{"arch": "conformer", "model": "sound classifier", "dataset": "read English sentences (LibriTTS-R)", "train_examples": 15625, "noise_aug": 0.002, "n_mels": 80, "hop_length": 160, "input": "log_mel", "spec_augment": true, "win_length": 400, "targets": ["voice"], "num_classes": 2, "norm": "layernorm", "hidden_act": "swiglu", "mlp_ratio": 2, "head_dim": 64, "fused_qkv": false, "qk_norm": false, "inner_norm": false, "kv_group_size": 2, "subsampling": 4, "layers": 12, "width": 160, "positions": "sincos", "kernel_size": 15, "loss": "cross_entropy", "init": "kaiming_normal", "residual_init": "zero_last", "optimizer": "adamw", "learning_rate": 0.0011, "beta1": 0.9, "beta2": 0.999, "eps": 1e-08, "max_steps": 9100, "batch_size": 256, "epochs": 149.1, "lr_schedule": "cosine_restarts", "final_lr_fraction": 0, "warmup_steps": 180, "weight_decay": 0.4}
Rows from block 4 of a small sound classifier, named by matrix and row number. Rows with one number belong to one neuron. Each number is 500 + 25 x the weight over its row's rms, rounded and kept within 0 to 999. All counts start at 0. Numbers have three digits each. After the name is the row's rms in percent of the matrix's.
After each neuron's rows are labels from the 100 clips, of 14848, where the neuron reaches its largest size: "responds to" is what is common among them. Only what is clearly more common there than usual is listed. The data: read English sentences (LibriTTS-R). In brackets: how many of the 100.
# gate: second MLP gate (model.blocks.4.mlp.gate.weight, 320x160), inputs 0-159
# fc1: second MLP up (model.blocks.4.mlp.fc1.weight, 320x160), inputs 0-159
# fc2: second MLP down (model.blocks.4.mlp.fc2.weight, 160x320, transposed), outputs 0-159

gate.50 083:516505479499470482492491539482483502498534536465481501522497513503486459509494523466475485499511478445509529443499472547501481515541529479501543473526488511470491509532505478479478547539496525498549510506540490478506472532504480492505435515495501463518518508496548527521470543505489549494471510482487487485513538539454526495535535534496497484495492465459463531462513512467494529497502494519507575495502464481525489476532491468507487470489524540488511502472472488497516510493505469
fc1.50 093:481476520520479528499476524478482448503464529494505494472462475521437469505540480442518517495536489537498477495477491554517503509496538494491482526506506508499475475513503543448502483519470476455465482483532506498508546448541484480507467520447493526495492463472510506486485497517485475530505514482454473495513474464536535489531494506456537561542508495512534499498520512502485499488485546490500461501507549521549482468514514495527527485512490500512495508508493487494509481470516505
fc2.50 043:497537517421485539491494470506526502492518485510480474508482489517530469502518467491482480481523483535516506519518510509509507509489521485489500493486503478516512487515469537469476490482481489488491499508506497488501514487513527486478496520569528488490497511421490479499447503535474497502470518524415500510498508563490529480493499464496486479489503489483501511584423516529519464517492491519527493502527513502487472514509507529508506496500460526558508487553495514523489472550514498
responds to: voice: male (84)

gate.102 114:443477535483502499512483508486477523552463506537469494500523501516502522501505532537449467523477539519512512490528508489517549505490492468505491508473492518466503515431540496572497474505535568505485475485483515527519523533519477484504509499500492519547516467471488507537471522531506532488499508519529470506557561511485521498501514531524486465495460491500509485478504523471514495537455531533506480507515507488478498490484502481498497524468521543463489521484489503481494540523525476
fc1.102 118:481491457523490517543448497485508483537518538449517521515523504488483514463517485488567495483577494506469463545520450503468491510499454460487524471522447505461480502575484478459517531517499497487529516497521487511493510458512505523497508501471462489502473504487507493471468457542532511510510497497517524504503466477509511476525499484472501557529513510529479494496489507500475509550505495478492512489477479489490518466499481509503507524511509507529512485564527475523496481477505512
fc2.102 131:459447530465500542494534508432496498540494493471458507534483517539475468519525489474509477451522450511549518485522482478519496514525521509502504505481520507527502486519484495482495467475462502503492539511508475507494545552529536478533529507538455477475510526504506501476488503526504505466523537512418493504508496460507511461512520477481514482493506511496511483458467504493522512505545498530482521498527513460517483489485522527512489500513528528522532498546511489437500500484510500
responds to: voice: male (87)

gate.177 085:526530480521474503485542527506494470477487537501500484507539477517505515485507474515527490536495507488455495480446445505463543480535434456481496466520513475501486512488486556521554510522512506525471457498467502514480506463497507504507468513558452537457498521483532504515481507497509498496498489485531531493486512479518461514555505526489489507486499512478492502495500490510519508536458530472473492434485476465510497467475512509513494485465470504515509512469501510492451491545487544
fc1.177 086:509479510485493517496456537446479452480510514505478520492483460523473514534482526490500500509515521521526532493491525497526474522535526506512527485521474500493517504515577551519473498511510498501539499520460493494523504501520509467492508538488503499532526487501508490484528494479453482510484439466471503477521464466540446517470506455479514449476525491519456525508442501466468470483518488511466499518511519448510527521480467468492534494496524478508517502501518495469515504481553528
fc2.177 079:493510495491504489477528473490510466516510489555515449538487548492452475483494519496499500432525542563495528478538538505491479507502521551539510503472503497515549488496455482458457487503496492447492528516489479496491489514527534528534541502467479468489485500513470520470468506504484437457543500506445535538506497504505497489509473475510545488509520507503504491519500499476497479489540507492502477497500524474511469502507523517489527501507471551522522496496455468491489498492488538
responds to: voice: male (77)

gate.54 096:470476531508510510487509537465507518516497494493516469495506485481514465526519481533502479481480467472474467514483489514490486478477502495483484466482512506519504533487535493479513530495475511516460529482514507493512564557532546508484464519519460506528476517517491553519506513531511548500525469528529518465480469523485484514541468520531483507486489485505506515525505465447512439522496478482501487486472510486442524454473491530491492528520503439476520457477531458491489463490464463
fc1.54 097:475468459500551489504484448511505491508530564511514468550499500517539528504499512496522505497487519455497507507492497464473526494535508517518544503509515556489494500474501458473471527535532477512512520499497498497499448458511536473507486503520490483533510516454477510493501477498471498483530504454482531509493480457488486495519523508510458526477502541516536475511490507535468522525522501501509503509500513526526488489520568465489490513478484532484484557442545496498490459465538468
fc2.54 124:536512483567495469466509474572533516514487531467527489478489504482510520530500498511525477486524503517483529491532524531521515476495535583472535499499499456511472493502479474479480532492498478457490471531477511486492503486519540514563493528452522482444447467506501482481487489520478492458504496528471475518500509484480526497498519469486482504514508492503505513527504501493457500477543506482517511487540517494449486516531463513513467518492506539524497504499466456516490507501457487
responds to: voice: female (99)

gate.272 110:480498527492488477524486494453460496498466484532504495482507512486466514515529488511487478478525539505531501484514515458484487540488517500477545528494487487483517534492552537505468476463496531498501535511502477514470510580468497506474502512481529548547506478506559514551517539479507477480525514545504492524546519485501473467450480472480489460512506523494497486478497505482475492536491502511508482478481512538488433497512527497491511512481519474459515510493497488434496502476506450
fc1.272 110:502524486539487495484544487503531518506550508446507491475530528455468489499544513473518512499494484510505438531494504496499517497478462506513524446531499470497492482500473512426484555499497532486493526508497473524489483510490562529530491520529499471504482527478510517496519447517495491477511529476453491522521503467456532493487540498461487516504500482494491532505524514514507443476507467515531526494490440498474492483507515512517482484519473505486525486531491467524534443470482487
fc2.272 125:494530515517501542522507496498499518536516494488459430515476487525503483506541479496527509462544476552528503487491491475498490520525501488525533518465534500509518494533476510459477486470485498484473514491523487482451521512519527494496483523510458482475481533471496496482477495488493516534567527437489481517497498477514497465501490461469519487518486511496548501450525521482508560525539486504483475507491512463570479493490478530527514522486488521552505470539510503467516505458514502
responds to: voice: male (99)

gate.15 087:548459504524509471485522491498521520509520490546520483492555514492453464506516508486497494499492493465481494489550511471466528467478467535501473522457472525517527499504502509490532481478470498498502497517472500488503504491508493546522519518538534507501532514516514506517517528444527551523511533536505482523531551469510492497485472523517472462516495469543492507528507495498485508466513525451469457477481553491505505503513535468467541521536507531523494498511527475473539499459489443
fc1.15 080:515515509528498530509523510506481469513526525460493533518493504521495482469456486480494494512528484487520487475479540491496510508491505502498558470491480536471489528524530479499530524488492510509513465526513530520535478514537463502493549508487540484491481492514533499499501529491504444476468519506486496590515462516528489530448458464479501498513492438522525497545519479505507502488515518468452489492492498445505488518491511484474570499499492502477432488501471539511516536486483490
fc2.15 035:526548501489505514506482552517488466489503500507543483510513494523551509446466481519495519456459552511457490507489528510497476464496496476538540482500504512490520516465490507530536503506506483493495484474490494494517495501483490499460491500482504529508507518470490508480531508456508505500510497496576467510472496530465451498488515553502492522478466493503535547482564508455494547521495498496498498504460493502526483499499495490499526535558465489478487528456503537495517563451505505
responds to: voice: female (94)

gate.304 106:488491493449505490503473504496507537489526519497459479504506470538498484547550530475497499514486501445459504490487502523469488495517492498527505497506483490492508487495483493505510466507479510458488509533511489496507503561500519568492490514554449465455497523506502467493492520538505537489477498475487527511510554550505559494535516495479459533491501480521480461469502490475510480464475497527515550492495492472556533470506465479530470488499499496514516492504490477476502496435510446
fc1.304 106:533520478497518503474454562495498489495502511438486454505497520482446512492513488527513516473525553514485499478542531517503530517507524511536524514514496518488530518539535521441467491508467503528520499508464494498527544514499513489544534517488482539462495478531521551485544487516495462481492460481475492543508477492510513499483470479545550524537533474518491482511563495494463495512496496470455480510486498475492489502493510519496491536492496500507469483552522529479504493482487484
fc2.304 075:487497505531489497495499502531491494494504492483503440506488486504479463524547504508484490499500478537507504500508475515514496523502503486494452531505511516498481504518408539485478510461476484545443507514499498488475516529518492500491508522508491496478500508490487494516520499501481486508522481411433488487498492492501497495521514481503526493493486486486477495473457504537506508445485494506494474490528520520607479496505532544461503464492532473544521478541512496521564493525501501
responds to: voice: female (98)

gate.292 094:518446516473511483473526532486509529487497484441536495532567520525477467511548481537536505510503513514484489543513475487498482468445501535516478462478498519503488475495489504481480522468504498516540505505461517531496501530529498509461517505465447507471511496505547495531534497465528485512472475539492572494507517502521541502516532516533528479471499501480525491505480509492466500479510534457497433495505516479516471486523500479536489468493527503523523518498505513472521477470528493
fc1.292 091:482479523473495515501530482515541501510481484482444534410496495466455476473529482487498541473508493480513452509538491505508480510497535473539549534503507463512493493511508470510504484497502518515514504502506489473537499505489503510573517493546464491478499549464467515519466507477479514479507544541512516476520481519458520509493491454457539495534525504507531513493484492491509472493540502490507506498541518500489502510458528457490497549464519486485509445480516482466503513498496516
fc2.292 074:555493497475502477493489472505499513493494486486461529493516462460489554535522471469474492498527489520566523532501469481502512508477490457453530528505510524497479521500486503485509478530493461555520481494474485534469539489478478480478518499471516550508513522485487461475488500428475468500484469544471473493523521457554479504464470469509464502513491505500478491531475515510505516537483510498521479509503521485530508513509494504505558488510506500523491488527520527519489497571540507
responds to: voice: male (83)

gate.103 082:483506492512516530486488501487483518528510514460500464522490516513522448496503492469505515548537457517507522518496490470456512474495472524504520462521438522474534517501492468533454497516463502531514568505511547490485480440473506472507467508474491518489504486491480523479474466526515502511514527499486541561488494467521485467537541518497509519480508525516521469507518461459485480563556492469514501522497506488490501476543478472483509518498473499505499516531523476524485455483488490
fc1.103 079:487497501531496501515556504494523526484488493486458540515516446514519522539547480503527494481510536534528505483484519477496516497514474530510426470523494510523471496508499494504506488477494510546507509501454514488507497477500454517493486496493457465471500522512499552512489486512531480508453465489488546508423447510518495515543521522471445492488470517511479559522491498489485527549486469480493518505523511519502505495499522514492516521493449494486559524514508508517517489461534516
fc2.103 036:532498479493521489514494482513471493499493503499556520503506487473501508487495505501502519521473494500499513496488487498479534537481487480485530503520494526490499500499501488569483507509504511526523506477489500495480500468488466511471503495466455483516507488513502480486526511469516461495494471466532487489529505410492451502486509460509498535494518502523511553523484510484496495509508506497512511514493500487370580504512494461477554510518511512490469497522497548525455557518526503
responds to: voice: male (95)

gate.79 083:494475535490497509509485507471525499502466464496496483502460569494491504479514508488522535500540477499516518527470515531476484511465462487510499495507548506493528495537499501513528519558525491525479504521550499481499525464472499459498457526527485503526510476502476549511486478596485501501500493524469469479513500524486460543515522490496476507518469472505525507483524516499521493522453498506493528488533496463485480488434521488500461494524460503477543483478508507478488440490475466
fc1.79 081:509499467502502488501487529466503485465490485469460483511517525525480495514493496492445471459508506490525511521506496510507508483482494478476530502465488499493466483517506501472485467469461444521486511442516473527509512500565475499493561476466529480489485550541485482513513499510484515514541521506516506527522536515465471454485498476516477488527504539514574471515471474468491482511529476504457476492513453555510494493523470527464492522490488438489514481497489491508519480488548493
fc2.79 043:512501497493481489491515529486489488496494499498508459500476490517514526474512470514495470461493571541468528501510494512488521470493471441494545506499520521520466516511536518496495517481451485562461490506496428458480546540507460488466540520517448546517471554493502506483457520522483473488531497471480434500478511494525476493523507540523477481512493497503509511504508521494531501542492486513516507475447504539491529507474528524492534515503517493498471499519507488495481524480511534
responds to: voice: female (95)

gate.156 087:522470534531455514514468501513498518539493466520441523478477513509549541481485451514516471482512477513541504518510490511490518467464526558513484507516478518557450481512483491485495500450516506464560501500456518495508453522556538496545534494452538497480554499505515491513456491504491484484504539519470495500509475473498486504523521468497531489487525519510508488525477490488488506524524490477500509502520512481490477483474542519485527538494515491480535459524481481478488490467493494
fc1.156 090:495523469475475545484477499522503513454474484520487500510483520485512562476500491502499470511475527457474454452466491503454530490502491490457484531503486456465500503472541486528524528483527488549503488532487508464536491463507452495458447560540545530508487482506512488489472476494510469551497518553538544505508531495507510505487471508492492508531512507493516523469478495478502521499484503477534488484465517529471461490507471501541496502487469511505524487554512502500511475511505516
fc2.156 057:522526530444496474511520520464491470514505453516520480510475532508555527469496514531474541506544519505530526475524520495467500452512508512531483501475513506515508483520474514529470461487479545417498525486485487514511496506478499512436540497502540520516502475424500509531498513516483460479531521524465548527523506526471495485478484480507529493494543528501504518502496515496527446501489495520457475487491495493498475521514534509498490519527478500458489487467472472475499513489487491
responds to: voice: female (90)

gate.71 072:533491523497519491513525520502490514493552466492447515476439472459486544467472488528522490517500539493521508506525550514511484530499554497516474511524462486523562493494480525503496462483530502466522504515496463501510486500489504551501507523492512472458541492487504506498507466484509526514490553503460496511521466496485473489446495454455500505532495520502516536529547488460517474505468491497504546455482476507491481523507493500493557458533488500510502524480515481467490500458505492
fc1.71 071:536485540521503509511504558492525481481518482506503498475485521521491472483544521498537535504507475465496524491482504555460503465519479490456495471461521515515558501480466516454497559519508508537514492469501526493514515503545480522500473483488483518475482545494508517514454515576518489522482437474507505479551501511478518501488455543491503489485484495466482463507520521498526500512502551499479538532481461531478503491490466518517532482510483493471505517466516519463514500496490519
fc2.71 033:520475486365487470502489493493496502508513528508502511497496522486479504485479461503506486545526486535500523539509517477495506522491497509520522479507502487498523501511511487479464487506506503451539499514490471528478519484505518498513490496520492445492504497431483495490462513447496484505498526477439475506504475451490510503526512447517487517522529492501525544521486513488515474448515504515507486497509501504508485519507521430560526453514509532496510496511498472506468521536523517
responds to: voice: female (98)

gate.121 083:519495539467441496518485529476494503510548506461499452533518488518472497545524523502493482506486519467486520502523477493514530503474472495523528461507507488529508590484480492508514488520485477529488533532528490501489495510494539475515441495520503508490506483503539516545478486504527467481507505522551490513475525541514536492487558548512463494499545498476520518488475515529492475505506505532486540500487477482548501467492486467483440507515514475476518467465468508491516505484464487
fc1.121 077:499502496519532479538515531493506488500494466518532470521496470480455474496506499481548538443468509494498504534491493531564517504528492531510551505490491505475529479529495470432481511493471513459480519521561507542560496516548529494465495503474452510522527563534475529527511522487530524495542499500465497475470486477504500503508473487477487514505531504487539504536522504492510487551466507473505489498481483515478505500487511518501512495538519470520464489518501523476520491502541515
fc2.121 059:488500476521538498488499481500508495498492485526484481513503495541512492526535486518516476486502514515485502490487519494479527458505502509498473542496513514521476517514486537461466507498478456537468500526525480462480475538464518556524524497490427527503486516453504486504519521576494427503551496470442541517492511496491450502503536502496496475512485531513487471512535501512522485536523489506499498476492507512496493482505503527443523477493506493514509522492490523516451454424482490
responds to: voice: female (91)

gate.266 100:510477520499509518490470498547491528501544557461473467516502508491487486525503520497464455415514483483514566466524486541510514525491530492507512526515525477490543494499474513502514481502492512490499518508504534496496509566519532496526492506534502504478515498502500541522532501469514538515491538532474526472522519546513520515506496494470444454507496497455485501477490507429516508464474490505492496486531498531516473460498523498533496471496509504505486494505464500446507454502469475
fc1.266 103:513503498541529480491479477517473500512483530481533513488477461461502460524556503536511522493548517527492526480476474514486553523531522506535513523535488457490508509516481491486456529511461465499519523510493492488515513492492532494501502522489502493531467531484547507490505498464508471444501490456436452505502455490483499472525523484497486508525510503482487524469530511523449490489476512518508471474493511453464498492523485490483500446568508494453489517509509541509500485445505496
fc2.266 109:505530557529500497489528489537506495509520455482515462492487487533509516496533495489501455498470446516524497481534486487491492498532492508496495543491523469526489479532469522465492517457473507486458529500523482505495533531494515520522504504471494511443504534455476493498492468546483491479500529502482483504502532554530512453526524483440496478503468501477508457487509508490542492485513492521482483522509498464514486493483497555487469462513502536556538499551483511473539453500498464
responds to: voice: female (86)

gate.169 077:507539485533527526494506457492514515506481530505517552483479506483471476537476483477468505477509514482488529515495486550506488483477522502453501492505463504490496496483520505499502484553516509546518512542480543471531509484492555480521501489488522495504483479513473469487465493494497476494479515530497499455476489497536556547522523485544470435491509464487469505509507500542485481515439427513525499557513483526500481481511474521517461546461492478494501506525514485486468499472486500
fc1.169 081:472474476503517517503491448500472504533525501507502512510519532538499460470504538522540474499513525453502510537516547481492470478491480503514495427473511473503544511459466490485517528529505486472556485520473550492500488531486450507492500505486482479551518505519551487499470482468500544509501487478524505470532508497469549545497515540510511504494433482490483462476459483513505506545508511490524490461498500548507493509501454492506510514534482497485487510502486513521507496463537483
fc2.169 044:512482477539487454500500505518467507510505520519504509493478469502482541509518541501500434531494517509441484453475480497484521504505494472474501528500506500499512507494545523494488535515517487523464510526501495492463534525483500515557525525453517528516504476465504498512477493563488482520508503536471491504513506547546502500494500529499457523524487468503469527462437491479502477466458494492535494489531506509549466498489464495433496473485509489527487496542502464513514484447466514
responds to: voice: male (95)

gate.285 092:506544520529524469515559538546485558486501472459447510499521519491523485482457517478460514478501504529510511503491505514516469516466523528504505512498505558491522505498505519497520502519506467515487554519500510508439465524539471536482519479471487501504518471529498491473489553463520549544526490524537529512509547508524505512522482483497490527535479491506498540509505536499525476524475497505459517487498477500500465510507510437518518479470484502472526487443496508490522510524486489
fc1.285 093:482510500533467518483517502505550513507533454537508521457487465474481528491498465521524480447507502550490482472480522522526459479498487525525479473478496477531514535516432525485483539518546513550463484492506508521475515498521499521476471498486521506528471501489499507504532485510514474547499495499499505518483503539477541544534521510499506539561523495520529534521469536493505500506526542529489476526480491504485503504523490508541533518495466444525444473492485496518484507510529492
fc2.285 075:493522516488489562516513528496496460516491517527490547518482497543565491509520564494512472469512532578479498457482464487490474509515502431478473504445518498541531477493488539512482494478495475493487493482528487510472499514513497497511484555516481497501528522495531505490494532506485504525504560468523481533502517482500483476542508487492514532511485495469468516509497497514510522480446474481506486499496497453562482504457437489517526506490502481492509498493491482470504494507489528
responds to: voice: female (87)

gate.30 098:509496541499505467486521555499518510509522491492491445454454521525523524484511463505504443527473485468520504540510523503482478446518495509508509500509476515547498552493484519441522549504484467500555507480436435523491516495450497500501482485506518478506473465543524494459500467443483492520491534498452498502481515505456527477508514473495495473492471507456512522511485504506509483505469473504472498526541488490505512538525491494475505496501503505494485507464487506470517525481513474
fc1.30 088:463519496484487484508502510499454469557502520502452512490458520481512512530505489487505474477517502536474523468514453515510483513513487467495516531490471532485495500515497497520484495509505503486517503509472465519443496519526486545503500493469519500514507533486505483527466460470492531508505577487495462479475478449509463515490489455485511569510513491491502530469496486457503533493480502488539478529518506490535481487525499467491508485498436478497458525557471494488485492571536506
fc2.30 065:521506480563516532517489506472473518503482521482471480485499477488517512545515487500486506538513510499494477483472490508489480506494492465479422523487497517513460521485516523505533522518476477573465461524515532489455458501506471516517486516425475517513504500554496496504511497486493503517509509446533539506491506452533467499495503517518503486517488501477458556522493489532493518509462489490506498503539512491509508488495459516434543495455528462485476475507523514533514523521487494
responds to: voice: female (99)

gate.140 117:481509504563506480509543456496519535543538465481485503477472487451484514509517493486473503485522481460495501497480466478493505510480541539495524532524522494512497532474449477485521492535458480545509530503477518502478472509491515509484463508437519474506489487513510472516564498481558503472502472522511511515519524517568463479458475524519479511533506455522511491483547486493493497471501474473461490534522509501492492497523499467502499453487538494509491496483518527473515471484465486
fc1.140 103:528511524546535478506483468504504465437529506546578477495476472464508511519518509496505454516486511510476525527517546529470514496478496525466484504496506497498474502499514474504481479447508507485475479511517495462495509529510518508513484497503498493513472573457517511546495502529450485492564545465510497487509485546475491503476528493508466465472496500468500466515472517462534488494503517496546490477470473556488478482507510521497485509515508502490509521531485492531525472516458520
fc2.140 090:458507518479470499486514445457491506521527499509476456503493520520476460495512476504518473484501458516515496532501485467500520476510501524529526503501518489512451502522493535451502505468477513541492523490525472471477528535520528495497502461517439475501488508569483483490436501557503501520533538470499490501492519491476505474534508484501528476460493499484546516490475494490530482540539487525478524489475511495419548499474520514496474509491516529519525501546524514476507519513513501
responds to: voice: male (98)

gate.281 102:497492503510497506502465512530474526518505490530550462476496485498497484474514560496481521476544491485498481511531503543536493511465521515493460529491524492527571510523498487488494475473467522529482503507513529485469527522503490500498526491439524515453479499478500505550462511542505527465512493530551520510519506531517507480512487463488501498502508509466531455508529468489464477535469535446504442515480496507482480493508478529504478466509495518512471544465480497553493536472484472
fc1.281 105:494497478526454471497514453449535481483533467475479526511536505468531484495498491497518502494459489474497501545496513480517489470498484533483497497490488489538493553504483476494460510505497517495501495494521518506519488508475497502541437528511562479520517481524448463490524511469467492490508501540488508560452461501474456507521468491502493499523494461519464523505523479512464527454492448498481518518491494547503487526482524485536510502496533500552475515511522516491562487512467505
fc2.281 115:474501446470515503477517482486510518522507521490488485499473508529495509534521461540547493442536542485490480515503502486478492482489498516491531507498521488535520491535544502456503493467485481503528518441509454467503497529506493532446515483475449522488477514543539524503461530511510440501544498464525497507482527465548504486516509481542548468524528493505510453498514493487482459524529500480459505516459511492516512481508516518487492516507510503504493493490521531460471537477518543
responds to: voice: male (99)

gate.22 113:471481481506433483519535459463522518505491484488446514519507496513512457527498547469481514528500484509492517524511456521489533515499496499507475508513502494532496499486471518524478452510529542490540478525478509503485535474504515530525500462488475534517532508542517509552521480484509505450530461516461502506518539506501517518563511486518525483494552512483489491482462486503506482529473507529550477542537493523505480477491485507488483484473509552518529487533502490488496458473542457
fc1.22 109:495515487503509529522491528505442522503505467454451485489517499531489497542535548503534537545489501510529519487497476530479533498491446472521509481546526517480508520479517504495455513442497510465510504483488494514483512490493540491507562504503457500519486510503491512548518478529439473517536510436489485516506517488488524525565539487488528530507509509520532493483484524497518473487530538488510478505508474504453502497513486474506471505504481512498481551520490468509535529461497469
fc2.22 101:524522480436492522498563538505485523492512482503526498536507458506489479496520493510537496525529546487492519530482500502480482485518491483510497475498521481539490487504471501457492530440495491469474507494518459474489520510498485505451488485556417488517497516551525524476486497575499508505506487460560491511495477547482492466514536504522496500460488506490531504529495510558520481496514485523493532481493496503522518498457469473529480501484476513512510504476488509500512481462500544
responds to: voice: male (77)

gate.68 110:481486526475529517539482542498456551508515513501520456544490523524504540506471524509470498510459500460461502534494518506499531512491507534521522469540471535508503510469545484533532469487477516499514526527481465516522491534519487481477503527513437532541509495500498498548488493487513464508526477507510467467532487518499522493514478517504494519478462437487528506494448482455499496454502538520454473509472488509524522504517494486451482525478453500529520482464503520494502492512513488
fc1.68 106:450470521508462495517515531482523546491515486464532487532568487507451445497470500507479490502470479458512494527494489495483471451468471478448559482510512522442488472478466457495511532540482481498485531514497509483508493480525558482487481523494478474504498505515457486475505501492542539459517428502512526492486477467486468523493493532510483474508513506501516513541492474497499485537512494510473496502536509517483536508499497477478485494474479484527505500474508542523498466509495489
fc2.68 150:505519512552484445466516521505517529537531522475466512508493504516477465510544474526548452461503486525497453470471493465497479458500529479518518527474523466550505496505514513474497497488533463515447487520544481472478528534496512490516510501479452500469460497514509498493508478522516515515509557536525533539457504516482508464519550518497533500502467474480505511513489496527517442532509454498515499485480514479467454512456502525499495491501503499515475501518500492481516507476463505
responds to: voice: male (91)

gate.77 116:540482465523511507497500502560517521508475508487545492472474467498494513526474490500523493505491496460458485497498478503450514501527521530514448509509507530516500488501468514515530537546496556525489484475506558492521468511488513508502461557493491502516491496543483538520483486531531500513520483466521560525496497492486517499507532533497489507499499504501472496487492446453443499482491478496505513476529476516473523466519524448505456539497490468483507494487474529518466451471446489
fc1.77 102:489508498480509506524471508542438511484431484485530471516507513511507496542505512482506497493506484504504483482457473511480496521515505488508503471518526547503526488471512488518545490573478490527468501534477516541494505467464477499453505517466476505485477506501535477527499465543552509522504480491529489508511502492484433462511550504480496472445496509506505498498479504479491524531533527506489519507483440492498527460525462465512479494482455494473480530505503548546496521469505508
fc2.77 158:509505475487494501529466511553497503486520513480501444495540448513473539536521467482521507502505510498486478512470489521471505489493498479521540516485502524491482498514512538494483540514542455525522508553505515500509537482526504521500533525501488529512510550487501489506552436493486505521514437473493470486492503515521486500514504524486490520502454522486482505525501497490460510548480513447505503527472493477514525494471425480492487523459490458510469529525502516523495515423483493
responds to: voice: male (100)

gate.122 114:537516508472488514484478508505520527517497523561503487513496506491485513417501481533439511476514510547483504502539532495510485509518501529509492502449524512517530532482468511480496498458515516473537501518450489514481478509458499536529501516449543513536546480432495524504503522488471494522485530535539498522508562518507495482507486499500518504538525506505498504478459494468501498489498521478515446517491509482487465493508481518530560494489512478481508462491468468494531477521476519
fc1.122 113:478486478503474490525516511481508499513544522465584459538461509544477528473518500502470504495465531499471520495524500473507506508511493507478507528514536516460498537509489526462494542472500513518497495521513451481516529533487530512448455521527500537562481541475517520487505505475515509495489459469505458452499517548527530487508452491541474487530522485513497474477503496469488482455500487543494497471490486519520515522474493534480508478507494512502503506449526499465513492520478476
fc2.122 125:520508474450509512509487446521512522473485504494486510479528468459472517516486446477517490533543505495519532543501486512510536537488500489448514502525459508479478519511498484488489515528511512528542500500473495524489516469490489472513509488491517510483512506518517505466470479495511480495477454474468465465514476435507473535502533470505488538524512509522489448509492511572478484516493523509534523519514484520517520479505478451515540477509532504502529494529523514580468484519545515
responds to: voice: male (77)

gate.259 127:513520504473444528479509506493501534541483541470512533489531518525526490489495484444464473515502449476502467515510519481500496504431540532508530475522473528513523480504509487529505492537517497493537532498500526508494486491516496501536486542482497476516526456563524484497496527515510504496452479498491505517505554519526500494493503476496488445465476486496486529497452492504494488502487453482503509460501460450501537491487481470467488485476526463512506473497549495525465527474461459
fc1.259 129:496439474543498480546538514523511494471501515538585534556462490526497484492503499538509528458498492505487517473463437521493497471486494467452480502510489502467488518499445485498499508480521520504488479475466521489484486498517479519509500497533488480546570495505481496510518481453530508466511481469528492492524494452498506540532488499514525480501517497516522553532483482491451520508495539484503461503472486537494495485513489516503511537497462497524486527497510497494488508543506510
fc2.259 214:498517444525517486483487516489502460520553524475525454497491498447493488512526545513527510475499529544474472512479511477513519494482501471483537488487532497508491507482500503514462526482482476497465512504510482442496535516530526541520504539464504558536464491458487461507503534481486461515519506475473505539466497434478456481469473485517521498518488513486488540518521481479503493526499464495553502485492554523499493529497514514488486529529488484472477479537492513504483508490458468
responds to: voice: female (80)

gate.235 076:458489493530492550513453457517471525495459516520532507516514504459505475533482507451482493483447462477478521480533526510545477468476520507491499503514519484507490486514502507491498471506523490464523554510505489506526525526492518507506481484502420539506482504484518538510504509529471529483513521447541506477504482513483469498507524492506526478517491501472490462487469511481509451412531510508455456507510467481518461510454505471479496476489502500504497464509516506487474503504540502
fc1.235 074:457458506491526553520510482513541531511532472505503490486498548530448529513523462489474513504539534497457497502522495489497545491528506535507521488505484525523505500520514469525518544442450512462507529477467453506520535486459514478514522486461460499568454490494512495500509505478515496484496507508481506525502487507548509481485520513526462510486482497477478499502524486534441512497498539501512491497524532536486512488529452526491509509510491486490495497541480489571486494500492468
fc2.235 054:536499560465478544489510525523481501503487512521493492525493432500496516505563469470523489519514488496541525496489493503503469541523504485471497479468512539520469485490479484473475472495485494476532515503505495504498551490494508507515541503508517491511509590469502482483517516504481504489510510502442462491522500524491530470468526498511466523482467528468505493552468533553509535519471504493520504485466498472578467514491498498486486479463506485490519500494485507495531482542506458
responds to: voice: female (82)